A small self-supervised image encoder, trained from scratch.
Model: 5.38M parameters, 32-pixel images, arch mlp, layers 6, norm layernorm, activation gelu, width 256.
Training: soap at rate 0.0013, 20000 steps.
Data: trained on retinal OCT scans (Kermany 2017), 98430 training examples, 52.0 epochs.
Rows from block 3 of a small self-supervised image encoder, named by matrix and row number. Rows with one number belong to one neuron. Each number is 128 + 32 x the weight over its row's rms, rounded and kept within 0 to 255. All counts start at 0. Numbers have three digits each. After the name is the row's rms in percent of the matrix's.
After each neuron's rows are labels from the 100 images, of 14848, where the neuron reaches its highest value: "responds to" is what is common among them. Only what is clearly more common there than usual is listed. The data: retinal OCT scans (Kermany 2017). In brackets: how many of the 100, against the usual share in percent.
# fc1: MLP up (model.blocks.3.mlp.fc1.weight, 1536x256), inputs 104-155
# fc2: MLP down (model.blocks.3.mlp.fc2.weight, 256x1536, transposed), outputs 104-155

fc1.187 090:160164135132183112085139149158111159119156111168142150160101151166163118058120155161116126129097137134185177116169110171091115108169135116084116178171134129
fc2.187 087:126173097121153110146154085118132077129138130100094108147168145066109200130119142082127138089187136144105104136137187123202186172139116213122137086087103095
responds to: finding: diabetic macular edema (34 vs 11.7)

fc1.316 110:097115131129050129141159079087155067165098125140161162121161080101172047141180164138145074148140152159138141102168141166162123168173140150128120091180199177
fc2.316 109:127164183172194150087193136182097216113122117085120137151113127132104179062142103135132162089157064096092150197133156126145113098123170133155107226112125086
responds to: finding: diabetic macular edema (28 vs 11.7)

fc1.552 129:161133099110135155069175127169091127145125098112130122104119140153118178167117193087127109163206089109147130142086099127120099188121083153120163046094147122
fc2.552 125:139139132115164128138123181084097097173176141074157124098076080113122115083152122129095146094103160148080120081131129166182109124130146100137112126121144150
responds to: finding: diabetic macular edema (45 vs 11.7)

fc1.16 099:154146165117151095197223148118174157077117072197139125156092087156141103099023139124144157080143166109135146153159177154106132153113132080133118101133100145
fc2.16 089:134171094137115110115123063158112149096161144053151139073153064169076143139154176089113104118144127147100050130084087139085125173149091117185186146075158116
responds to: finding: diabetic macular edema (65 vs 11.7)

fc1.457 093:137142204168170100210098089161133172223141148174071126120087060111118134096138132104147101114157097094153110121143150127214143077105159147137124120084134148
fc2.457 090:143124104064070135081131135088114104092114125110166128164131162106128130154111125175179168133140120105130147185139134135079120208124107141146184121138097097
responds to: finding: diabetic macular edema (46 vs 11.7)

fc1.442 095:156093107132125088159124133177129106097175199116190128102146130124139123127114165136185158132176078138109091206121144144125119099094187118136122185129105088
fc2.442 091:111086171088081091134161145079102176209048199154118116163077169136150128173115089117103071107142145192113081083178154117121110125145128149151110075111135128
responds to: finding: choroidal neovascularization (88 vs 29.3)

fc1.561 101:074177128108132206097165101164141192097090095172142173109156140082142196107105119090171117126134101165176151175090125161051143210142177163155106127094083145
fc2.561 098:091060150125090135153185112167099091095107139174108129121134110097149097161146073118118095091122097105125171151107128125111066121163147121120134141116179117
responds to: finding: choroidal neovascularization (69 vs 29.3)

fc1.39 117:165131116153140142119168131146099075120126087087092147120147127150118153131106185064167079175103165103114108161143114110173132120101103117129111140154076142
fc2.39 123:135158111090043102075100123122120159141107098095107158147150116111179108153090073142126187073092175159114145080135087161196119087130174068152157142174137105
responds to: finding: choroidal neovascularization (80 vs 29.3)

fc1.466 091:095100143197126156130091163078134109084106103122099096151101106126139156108149118133178108131141067108111178137081167100106181172102115125141163167084130144
fc2.466 100:092103070130071077106110118117123117133114106140134097124131088104140147129082170141104154094086185152143109104167124110120147123096102175110079150145073100
responds to: finding: diabetic macular edema (60 vs 11.7)

fc1.356 087:113179183166151067109091161049178219180139086131124089130163156107170069110102144161122135106151153177080136117121168111151133190136182082136121141141085138
fc2.356 085:161128094065126125121112161146132070090126129119181182123150099126120153150154148096041111066134122100087145130104145158122109109098140109140108120126152167
responds to: finding: choroidal neovascularization (61 vs 29.3); finding: diabetic macular edema (31 vs 11.7)

fc1.76 113:123139117179162096086138161084147137099171094079182162125168091149105141143054095124128113155164101158148105132155142068121145087090100136118174158057165155
fc2.76 120:138120169109161127138134108166073148142133107134140103132162101135108111131160145118150135100117163129127142157088074101122165152118087117082153126160017131
responds to: finding: diabetic macular edema (53 vs 11.7)

fc1.101 082:112155158112088133103112130127144125098167122143071099153123159171150127125132127121103130140118142198128163135075061153150116136192141125114122081156128125
fc2.101 096:136083073097090118169103117128200136152071116136044170127094115118121183137101137097154145124112160125085171071115148099083085155098130106192096099105183117
responds to: finding: diabetic macular edema (32 vs 11.7)

fc1.497 102:192111153185094122160148128157072091153150127089187087117163141162178138127099170122164209084127104146182130145121148132135117204105189135111110081115121106
fc2.497 095:064096113119095128141146119123138170119084156171140206045117109071134127121137148133067098140101119114071108148111123130089125104124145153134086173131128148
responds to: finding: diabetic macular edema (46 vs 11.7)

fc1.456 116:156152084136100125089124118112146102136185133153163123156162136068177139127202148086115158156157129188178083183152116032079084154139149094080124099132151104
fc2.456 127:145088107152144081117115108154139078121124190119095115157087151136144175110115078131171150153092149155149085157136129137114052098116121104137026153126142122
responds to: finding: choroidal neovascularization (79 vs 29.3)

fc1.404 104:169175157175137133157106091130067093143110100101161069096140123097157118065100114139176163094098133075103117104142113106136133157118094081129133119022123090
fc2.404 088:105086137121167097135120138091111156119171100129093126128148165186086157114098129089149130153126155159164136112080051098111135122098179112130149116140114090
responds to: finding: diabetic macular edema (46 vs 11.7)

fc1.245 085:149140087164176096169153129160173137162110141156141112104131174116156146158144099131101118134128151102106123126126092175183167155182162064202119155099120144
fc2.245 066:170090107107155149038075083114139134121151108132137113094107111112124106177133122092113141116120126135125110143160132128086069131148120205126091121186113133
responds to: finding: choroidal neovascularization (78 vs 29.3)

fc1.24 113:119107203153199139106174094096100187184132079122123109103118105164163127178112154128088084176087106137171127103163133096083096155204099166111173122092190079
fc2.24 111:213161111156164152117223163111162137154125140169127105109157114124094103094118121078160132164107135182145094085142059126132139118115113124111142136122169116
responds to: finding: choroidal neovascularization (68 vs 29.3)

fc1.577 120:153093169121135142147111142190159186111173111176131082119120075077122175154125137115125175103124159136138114071127123126150062108151114105078101116182089117
fc2.577 113:101176195127115113083112079123124166135089135103118164123089127192109183100106092088131129092162097156193189109132135100106139120127131088159158152145141145
responds to: finding: diabetic macular edema (45 vs 11.7)

fc1.482 097:089221124141105144158118077150157126119168144192119120101155116156138115159069128099080130151105174090135151160040129131114113168107139116144095162099183182
fc2.482 089:111088150110100120094198183129072167135079087142134114140124112088093149091158123150150168162142075125087077131192085119198200129146113186116098101161146085
responds to: finding: diabetic macular edema (41 vs 11.7)

fc1.492 094:144103110165132118122097146105127079055121155144208148127172170131136115097122151138138161122189115140182129116139196124079142145184155108178100133146147084
fc2.492 099:167099125115149090163165082154164107112130139114092151112092128092144128147077136051123143116102120118099071173113168136115149118091137114070136141115105151
responds to: finding: diabetic macular edema (55 vs 11.7)

fc1.353 079:152106106121101130155168110120077085120162135164164169030177182117182134127097093130112132115175104108128112142166164121149132180146169106161178154102104120
fc2.353 066:062240150142073097135118071150145126167093133122164123143094094088099097154106104117117115108114126169095109140131110107157138115121121132126075084115122119
responds to: finding: choroidal neovascularization (95 vs 29.3)

fc1.518 107:146109166106108103136145168123166128145097118118187140139197110081165147111134156107080139153106138150153034124228110095124133191131103132102111097114116108
fc2.518 107:142104112155160099138136161161103141139127151154100112095152033111120100105134078128151134131128134157175121175116124119131135098110196105089134133095181170
responds to: finding: choroidal neovascularization (65 vs 29.3)

fc1.86 100:162089097091129135166145145212130107146165094069148069059126176138107121139161134151176074175094169193137174100137063140078086143138050120141132142130143148
fc2.86 098:101147154140149098090124091140120082133110181120089108228181135101088145114102124133153151120159111073137148156127181152186194124139207138133128113155109139
responds to: finding: choroidal neovascularization (66 vs 29.3)

fc1.170 107:177074130132131117152125118135089100141099067139126121135066142153107133143115196099160152106078130108064135111081186155102136125110080133105154091167132181
fc2.170 108:145087110091108129116148164118129121150147115123125191143122128112119142151139072070130088117155109191156126090187077097103119095096107087076150120121157119
responds to: finding: diabetic macular edema (60 vs 11.7)

fc1.538 116:144133174128136114091110195115130204069136140076124169126061141141106161100024178129125162164166150101154126142186121118158133147125139180158152108147157133
fc2.538 129:075112165168140124079123098116095082107206059145106163120196152140098098146113113134166075139142164138153150157149107082119213186107139112152156176078137113
responds to: finding: diabetic macular edema (68 vs 11.7)

fc1.662 120:122145167111138141114090164145139177078153128066165163154172130105126155125083121111154161163140145163108183137118128118172113122047140120124111130165111127
fc2.662 130:106153101116140078131152066119083147132157093126104177135103157193127160092094175120178129137139115099104108143163163114126180154164185174120175171065149165
responds to: finding: diabetic macular edema (88 vs 11.7)

fc1.167 087:116163146161131124072092120137134106142146110076190111172144069085113098142115153132144086065147112131189151088119128082120122157090149121107176087115099104
fc2.167 091:141091128095083066186178086158105114178140078120128150102121125097119136101140145114151154168094102096024138119114129140060168140155121100164086135092110160
responds to: finding: diabetic macular edema (45 vs 11.7)

fc1.190 097:096152097133150131098158132120108108144166054071136134181161116103129131147089106135123166102132128125120138120104144131115166139123147118116132150114117161
fc2.190 101:123076112143097111112098095116107147209070079145104137127112140093149171057153108109145068096082085135034125119126122120121108128141069122117161095109116101
responds to: finding: choroidal neovascularization (60 vs 29.3)

fc1.181 094:154153133149105158127132145118066159148128116108078074104100117155103100105079175121119138148153153098061165137103160185170084127121164160083130144139132177
fc2.181 101:187134097114076100165135110087121130105119062131184106136145093073098161146134171120125150094118119082128069111139068015094161137094121100159069084071101093
responds to: finding: diabetic macular edema (61 vs 11.7)

fc1.375 096:088189098139116124101145102096149182155142169154126153138150120143113143166116153143143096114171171102168144144148140152172135159162126088179107114172076089
fc2.375 105:168044166122150135098120107139100132114116105128174123078055074116149103147116157074078114136177122168131071135148114106117159086147133177196065136116128145
responds to: finding: diabetic macular edema (36 vs 11.7)

fc1.751 087:154102134120143082100144075128096125147089099129171145150108139103141154170149110135042134136149114114171172153168138177140113153172115079140095118161091079
fc2.751 077:172172106180123125171156131140159088106143156126108095098113124163086095115157133111132135133119148113126089152132076098127160133135168135152154160159155140
responds to: finding: diabetic macular edema (31 vs 11.7)

fc1.453 106:119161113140151086121144141121146120165092149117050148114110120148093129111136187123115101123143179076116122151130102144152144121165159147173147156086090095
fc2.453 099:120114133119097112114092148147117182082121116135143147148113140116112150124110117142140133155107098165139112101135193125101126151136107080122100118163167117
responds to: finding: diabetic macular edema (55 vs 11.7)

fc1.509 100:176117083095140074172147167108086146115120112121162105113089191070139145162132149068171152185113116116123099184120111139182166205152215126122067129153103107
fc2.509 114:112091171111184143091086137141084183145142191116101152091107094128173128078112094160106086100110127163113184089107167107115108106126072131136186113099109144
responds to: finding: diabetic macular edema (31 vs 11.7)

fc1.35 084:150081125098133169166132132102149098163166055167155141101170155153114155116096160112113129109102135161085150155155127127088140122158121149107140088146145123
fc2.35 078:083165172127157152154141150148075201087098202124105131207132107134172121103155097120186153110112157157141134106122126124200137197110098116145139125101145165
responds to: finding: diabetic macular edema (35 vs 11.7)

fc1.37 096:109134120157136109161130093128064068125122180158122058167091137144139180094124134071153111068187156145179176090126124114102104138191087081084164116154084110
fc2.37 090:146090127137074131107162163123133134115118116119131133112154156093144093162158135133103129156118158135046118144153111110138133125081109134132129134098147143
responds to: finding: diabetic macular edema (35 vs 11.7)

fc1.611 101:113133151142179117125136132169175102104129153125143107152089085117128076116121173148125150127165132121130124117105121096114147118168094168122151141177111105
fc2.611 097:129158125129129126063078129139114166175054113144111144109098176104107129137123112134094082090147132137111129089104161136179120146146113128140098107132155091
responds to: finding: choroidal neovascularization (72 vs 29.3)

fc1.507 099:130122116138146146092114132123160121102121098111109138094064117158095118148154145161154116121160168123108148182112111141165129124112116076099110107131159186
fc2.507 116:109087196110103081160106161144156117147163112092212107203099097101084043165111130105142120073100127180108147114140168095134178149141154128123173093106100145
responds to: finding: choroidal neovascularization (71 vs 29.3)

fc1.4 089:116127142175135193131114147126155177124114052133080126107055139187135095139073150119162158131081123140152184141088138156147099111115138114096148163151107207
fc2.4 087:162117135093114114103161146188150104124124177125101143209189188085116167152146122122102139128144118118107087150125109094106141145115066137188107115132083129
responds to: finding: diabetic macular edema (38 vs 11.7)

fc1.163 087:132150127133085129112095155151170123126098130128178166113125139107153111174096167128081161129132097127170113140110112118105170123176170128107132151126119094
fc2.163 089:094106166113145156146164098109112132135167192111122138108123087115097106168151127112136087170158104155137148133075109149128136166072152185138127083120137163
responds to: finding: diabetic macular edema (28 vs 11.7)

fc1.374 109:135120118088104119132113166209147118117140109137151077183156153097152098118154067118130079177116150108150138095197106159106094126115101169142098130107074159
fc2.374 102:114087081147143127114140046069119172139146171121103165121138095150104177119123196125148119126128079151114120129068091139162139135182166148171101121120165162
responds to: finding: choroidal neovascularization (75 vs 29.3)

fc1.399 085:148095114144190084110096095140113146096113197087227166113163145121155135168124128117114132142120140077191086106087161101152138172205150146139133134137152070
fc2.399 093:091135159105071130104130097133147144117111125134131095134118065050158123154121132108144122079110167121074158152108116152096167129066092170153106158103075148
responds to: finding: diabetic macular edema (29 vs 11.7)

fc1.6 087:149085164113143124146129081105124097135093086102172149134176142106087132175119150141162167073074108168153095098083113150123153160146130124122083134161178123
fc2.6 074:111136078168159096139145153121146098160100141101104163066122130139159108084182123082097120154110143140054160116084125157140114088127134127102151107103089154
responds to: finding: diabetic macular edema (34 vs 11.7)

fc1.130 101:147177141134086139099143162194167132171117136109105065079114081143136144159082165146126113121169122181186164150141122150108113171125124136145071102079171154
fc2.130 087:170119168062158159164102125073086066145105113168153169162145172090107178116147108100123108113161130060074106140123175084087133161165160145076185130108141168
responds to: finding: choroidal neovascularization (62 vs 29.3)

fc1.725 096:124155168143166086175171108175174112188086118130158174134102150129116105141167101092140188077108143105098090133165154128144132199149110106107098163090157128
fc2.725 094:117129133097092114131146159118065150100141146138104078204105148124154120139098171132121115143125156121132094161108127141124153138062137112121162098127096114
responds to: finding: diabetic macular edema (41 vs 11.7)

fc1.300 111:173157111091170132118217161176111096084107114125153130115076105107114216158120101104126196093103138185146150000126082177131142173161147116106094160138101102
fc2.300 110:088153098156147180080074107111172145122138151116107158155078058123113152134098103140116141112079109157165196149167182138126137109151181093141148131099095168
responds to: finding: diabetic macular edema (42 vs 11.7)

fc1.510 157:148143069107124111079187164130067116168131087108104177166127128133151130173090139089115125190133147117119212141089098162101113201123117114116154076092146157
fc2.510 140:129179109129164115103155157089105141176165152136140096109099087133127104066156070131109157081083086132074168049134109200134161116149149107152089109139142128
responds to: finding: diabetic macular edema (59 vs 11.7)

fc1.127 088:162132143208118149099098146109142075152122156102132126105100096121080193133146107135200178150168135155124154172119111155108155109147192142143115159104172124
fc2.127 078:068135126088105152179199118170106154143099132119123129178146140111121081069109160131078116136168088133143154170136158123151108141105151109138127159178068191
responds to: finding: diabetic macular edema (42 vs 11.7)

fc1.523 103:155092156112106120134146115133132185156097108156091101134122096182109078170136167100186111079159128134090113149065142122181132073154084097143115092150097161
fc2.523 090:090117078120148164122094117124145123147177125136076115138124181108091188144093077107101169100137104134128136137145083148116093158072139107162076142045126083
responds to: finding: diabetic macular edema (36 vs 11.7)

fc1.253 081:092117098107169160112118147138125132131154144136123085111121115124162157122131068096186112124092111114153235177120144142164139103133088142113150147152171124
fc2.253 086:166122115138188122153113120192160089188115158118130148155170086057122139099118148142099088180163074177106085106100152130103112154159155132128133068090100150
responds to: finding: choroidal neovascularization (70 vs 29.3)

fc1.537 095:122117123149120100116100112137156202094166131092160072115086141120156146082087098166158113085149089146182129144064145080126159140101129089160140133147102099
fc2.537 088:133152145138140107145163139146120148164097166161131123123119114171142148161176139078134102134179115153117116202107157195082162069109182177123074145121117143
responds to: finding: diabetic macular edema (44 vs 11.7)

fc1.384 100:167055078135095108091121082116199096110121136138132185181071124132153115157149082101122136160115139111079149133135123151147162141099113028165099115163089116
fc2.384 097:088132102168189138150172188138060126093161107128102081121121195162118127117148172112124156094148082109118124113103133137146104151169135147144163131123124168
responds to: finding: choroidal neovascularization (78 vs 29.3)

fc1.112 101:180122081125143162081137160126168135172186160132133111151196084148107139164184163098122104152115122136117096120116077202147105156118124113092174119110110197
fc2.112 114:089090198077156095124136136132069203130149134166121133151159183159168150101083151172192146091165117143093132171037127113101177120146104107177097132127137086
responds to: finding: choroidal neovascularization (62 vs 29.3)

fc1.594 091:107111145127145117172092058111154145069139196116194069174136132141138102098114149081142128146131155126146156164129189128172134131088122092128146106137145152
fc2.594 105:122119141152109171143168114109085066099103071168121204128090164094127136144140110139066130151090119119087112090158117128120178091162161106173090142133110131
responds to: finding: diabetic macular edema (29 vs 11.7)

fc1.416 096:160175123110164081137117140154162124134149116160153147101129080176157125136143131136161155109143083184212177111147115170111035137145102122101104122090175141
fc2.416 099:214147103176139108105174139164112086182133133132124143095102150083064132146097118112084099158113151108109137162111162091139175161195166164139208131142122095
responds to: finding: diabetic macular edema (31 vs 11.7)

fc1.160 099:102083156092065128087122083098085145092065077140116107084120160103128107119111088145179187080139114154062134117173204108149073130127170083051158165111152149
fc2.160 099:152180124164156120161150126103148089125104119117148104086127087079122190109114106134081082158135095130181136143091102073051190167126107149176159124110095133
responds to: finding: diabetic macular edema (39 vs 11.7)

fc1.8 103:191142130159128123110062159147179109161161111123125140097149155098061151133120197102185099110145100152087133152136150142162168110097170138120133086141128116
fc2.8 108:099122072118154145171148153150121116139106135102138132105095075121137122157168067107075075142124148165156104122185080148171124165199136164128134105071119133
responds to: finding: choroidal neovascularization (96 vs 29.3)

fc1.629 099:139065208118109152165150099100191104141106197124164150205084075082200114160115129093140184095102125209119113166133175153113111119130097160127152136150163224
fc2.629 094:107114108135088089178160186183096105091086102160137109103091138170117113088132129130114192127140108092118069176173121086145174146143128164196113142078119131
responds to: finding: choroidal neovascularization (60 vs 29.3); finding: diabetic macular edema (35 vs 11.7)

fc1.227 095:164111147104093157148126117133139117112117120115127107137183187139075116094198154151130145150136139079080107134074134144141137180140112089110204160129077171
fc2.227 090:127156081212080130130148097116153123185107161153178107147082124058199132147108128119126125129079116162162133133113139167152186034101122141160101119130089122
responds to: finding: choroidal neovascularization (61 vs 29.3)

fc1.400 110:091119095067116176119135151103142163170119087075115128090112173210097096081114172134179201147125099141129117140111110152146100112084155157086148113115147132
fc2.400 115:169149150117131131097047149117113134086211154178100108206119163078119173170140101117130063159148125176150127140093154093121105121162139099177134110079105149
responds to: finding: diabetic macular edema (30 vs 11.7)

fc1.542 110:130146064143188147141142134107163110150175123105180139134147116125124147142137115158088173132146173204142160145143062162118121110147131104144132149115127173
fc2.542 099:093062134167089093129118119143086115109144185107101097169173228117176115146107151144152100202156098078099111138150140146148133158098122123084115082123145093
responds to: finding: diabetic macular edema (42 vs 11.7)

fc1.63 110:130110088097107106111161108144118129152144176198124145141164104064210212063123156116149143085149122100112153112168158116129151115172094151115087114116130160
fc2.63 093:136143195128073142196138133161104104129105111137171106177129143144064087182087091122112107120186152085080098151146137096180178113131160113106141137133121114
responds to: finding: choroidal neovascularization (74 vs 29.3)

fc1.20 089:085123164142082146138160093136194153133069147096155095140092119158125109162114161117108169103174153151168129161087130137061135105143134127118158100138067150
fc2.20 091:158127082119148125079135144161114162127189121140117173141136119084137141135156152128130132149126139144134098095143156118166153114138123148166083127175111113
responds to: finding: diabetic macular edema (44 vs 11.7)

fc1.756 109:174063136143095145156111112220128136082138185080131137175152115092093155153134171140143122114100109097080146085022167130149168135096176106136194108142168149
fc2.756 114:106128117101133127124140158131165160127117180132145083125086185109172179181100084099112165115149110097117114149178101109174079164153059185116164099155125115
responds to: finding: diabetic macular edema (35 vs 11.7)

fc1.235 108:135109105118120113142132146120051135073158140082103082148148161036120051117163110172137115151065139163100074100111148120182087148118116085069136095102144120
fc2.235 093:084114145120117176105177097175164098162119176119128147118127127158132186155174178162114156126163125151175086121147140183072120140114187140128099160140161177
responds to: finding: choroidal neovascularization (69 vs 29.3)

fc1.637 097:120083146123138127168110119148095092125098164118167153161124181106153144109071138129148118103154149106116122150212126145136136176170098124171108158179119089
fc2.637 099:136124128175144151171134169183105121078154088113074099144115106133126149104165131101118175128063141144163083166100128120144148104090172064124153193064158145
responds to: finding: choroidal neovascularization (71 vs 29.3)

fc1.704 101:135155128149185054149138092139145171182157141163049153111141101106133149155173131098095073128123129129116151116167100133072072073115139129151164139100150111
fc2.704 107:115119094104137108099144174147119097134133158103168100158125104114096176149071178179140143113092129146127117098087125107118098160150040090169117126150136069
responds to: finding: choroidal neovascularization (80 vs 29.3)

fc1.378 094:136133090142075158122088144173090136088115127115103104105123135131120156098116180109115062185086129116141132128093143134122148162145059113093118131147083179
fc2.378 094:123077121173117133112103113095162154081069117105115150109162186143161117156162174133126110119152104134161074068162178110151080124162160143204126187143129127
responds to: finding: diabetic macular edema (63 vs 11.7)

fc1.352 086:107110103124129158162168146169117112076138128199144074162126147142189144100115140118134147132129159125140170174120132176102164149168118142113179122185121123
fc2.352 066:079148138111116115123102140142093181124107157113101152196183098153142121123131172107165152095171133185148118091139164116152121166119140146173113164101119133
responds to: finding: diabetic macular edema (33 vs 11.7)

fc1.261 088:144098150168141182131107132143126106118155094058166073104128179142139077153123115154179143090086100141109122122106099149114148146147141070114161127121115142
fc2.261 089:083099153094108102141124144177133151124122195180070140175113142072105142101096135113109096112134123128118126177163142141100141103105114138153081145138078179
responds to: finding: choroidal neovascularization (59 vs 29.3); finding: diabetic macular edema (28 vs 11.7)

fc1.150 099:142156085128116104146166136164110132107107185125197145117126118095126075079133129178133138105137091084109109126085115163111093104146150119135124107156139094
fc2.150 103:168088128082108215115119085151157123125100133174143163157177150115112144172135134144109126058125128187149168072162140098171133118156162157130132151106108133
responds to: finding: choroidal neovascularization (97 vs 29.3)

fc1.267 091:149100088083087145111053105126123180177087077126094121127139075074108137147101136099172113097092148130138090111146141172177091140144109099110103111105087120
fc2.267 088:141140154176124178149171200121159121139142137153127087111138145163132161067116104110123163101090076122140126156117124130097127168159152111135124123101170121
responds to: finding: diabetic macular edema (35 vs 11.7)

fc1.141 087:146181187106140157166148135115125132164131110131137222101110089104148138097141099104149164106159143182085127127138099192111148161162174136126105096124138089
fc2.141 070:107133103097105122126161174149139115125123149131121098108147221107134108137111207147096131111124134142096167184147148103125168101115142152073090146116087172
responds to: finding: diabetic macular edema (65 vs 11.7)

fc1.61 099:134144113084155117173170106147100137069090097088144090173097121137121110108142110126178086133082109157077152131100107116131123140144059181080153161146165171
fc2.61 104:150161148115131138136159174137134087202156141175116107139149131099150132156118110131124119120133115115125097124107107055111206133101101102121128096135100117
responds to: finding: choroidal neovascularization (67 vs 29.3)

fc1.522 097:122098165118162091191183199142090173127171124140106131192070126147167174075152072070163137156152074128096180083128079095167103123103110122166103133135075181
fc2.522 086:123147054178139118111159067169129132141147152083093042075133170102162118084092124082102134089125142190141169155165187158095106167147119119091097100124090063
responds to: finding: diabetic macular edema (40 vs 11.7)

fc1.288 092:167062177138156195131107108140151070162140110149112115146196186137080123136136122124145127149108091087096165169122208104152119151100079127102157095168110133
fc2.288 110:075141111117054077151125090128206157101100134167134164171056119100098118140135127189098098139124170154105122122178114090127132100172117140191116143135153134
responds to: finding: choroidal neovascularization (82 vs 29.3)

fc1.128 081:152091192194158110153067139109139099117125109132103209147138124115106136129100124077162123090125107120130088140126115150147076168097114109139117097138127118
fc2.128 073:100161106090116139141188186147157112130113149125103063169131154121102111108125172090102146157116123104131181176161144090119155154161169096126134141125135172
responds to: finding: diabetic macular edema (47 vs 11.7)

fc1.258 111:105119118095123144173150080177162148096112165082100032110184143187083122157088126148131104166170091135111164128091132156202140114169113075163091062084150175
fc2.258 115:136167125182141169103125160110120114149146167123138142194118111058174144111135139113124069105130138091137107134109086172068100079116113130154144132141122152
responds to: finding: choroidal neovascularization (91 vs 29.3)

fc1.239 107:111133164182175129134186117118086127171156160199167137172082121131174123112044088143125121077086077202113164097146123068149150084140048147172126127165095106
fc2.239 113:131036094117133081104103135138116128118067106105112147155074130133131132138193149178159100111088185126124111075133158166041122148098208120083165092148126179
responds to: finding: choroidal neovascularization (70 vs 29.3)

fc1.678 113:140068123125115106122132137194126128130186134135148112179175142123130203127098200106125116132159156055092155073082079135170095099105083102081136166106109158
fc2.678 119:103104119135149132130116135162080191099145154160090112118087160117179154090096082112156154135130106123108058139112147124100129148147111098161100126071144123
responds to: finding: diabetic macular edema (35 vs 11.7)

fc1.346 094:138161114112141080167127121105128122132121148131203172117106062142097155073086115109119137128105150094102128098117129152102162132142124102117105177067117146
fc2.346 080:076122128095115086096127113113145161148084124154139103155070135122143054186118115143151057081086115119059101095110091150154083150135078097155102128142128081
responds to: finding: choroidal neovascularization (94 vs 29.3)

fc1.155 122:192132055116128145153164110114102113125151116111219130186154130131122158154118127132155149063075071143153162202156172088139117163139133148040193178132109159
fc2.155 156:235137121132123122107112192131116154124176135136155125099176116103168173209050130087110193125171120117089138129169161156167155174141103082149114076075144171
responds to: finding: diabetic macular edema (36 vs 11.7)

fc1.15 107:135133104113111146152131106036138185113051186126144140123086092131141165129083151136088111157134162158115135119127173155121142142143158126170087155114125101
fc2.15 102:076088169145141096146090133088122100110126061147147097144188096174100049144161118145104174129099085136144091197127132109084129149158107165093127085098116134
responds to: finding: diabetic macular edema (53 vs 11.7)

fc1.623 103:090103147131057140122094146134098086153180113076115133136135094159135174148114137103138067198124161065139075148095092124147064124064166124149122146085089114
fc2.623 090:109137101117186038119107066104123124156165166140103128148096118075144126095110078150127115138127161106129161138095157138150101149170138144141095128134125112
responds to: finding: diabetic macular edema (31 vs 11.7)

fc1.321 088:169133139142120246172143183129081125129135122130074085125142122145129131085143159090114115115078152117109133119161128111082156104090133148135128093165118222
fc2.321 092:138122173141073140142136126165154136128155137130130102188113122118134169156102118127128159124116103134180114084082090103147188141134158121195092150051112150
responds to: finding: diabetic macular edema (32 vs 11.7)

fc1.197 097:121127140103122121156168122154135152201112172116113129144080130158201099163127133171158112066135149171199139142113149162100153179144109085161046138198133161
fc2.197 094:117159133123177061143137138138141114133180100166169102137106080157094155084142158111085104186139128155043123153182137089084115128115161171138156150096124088
responds to: finding: choroidal neovascularization (98 vs 29.3)

fc1.10 096:155180067150095114146158050143186124122154186139094125158102153175133187086107088142096138131133061173150146169065173144185116127151109119135114131127122096
fc2.10 102:117165105177137165101139089114081099142082168114083125110130140149145095184187156063127116155148155119091100178179129142110115157151140176151090147144167158
responds to: finding: diabetic macular edema (44 vs 11.7)

fc1.643 095:208135183172152123140118080151149149096063153070152132105117104122069150104161130115141135058149103107168134231163127125148079118149112068081091139130112078
fc2.643 099:124118105145095154096136169106093083097237071117115087086142111186120133184104191126169166125105165104109126099114135107043132185137097109118085129132062124
responds to: finding: diabetic macular edema (32 vs 11.7)

fc1.273 092:143123143110183063143119073163078126124183160129102110104108085095135183120158120125159130156136142072196054163102121106161115150123106154160091090127104106
fc2.273 082:157126094146128139107150155134191096142090155145099148161092206127161122137067107100166115140082122126175166145182148175047129130156159105090078155148153110
responds to: finding: diabetic macular edema (31 vs 11.7)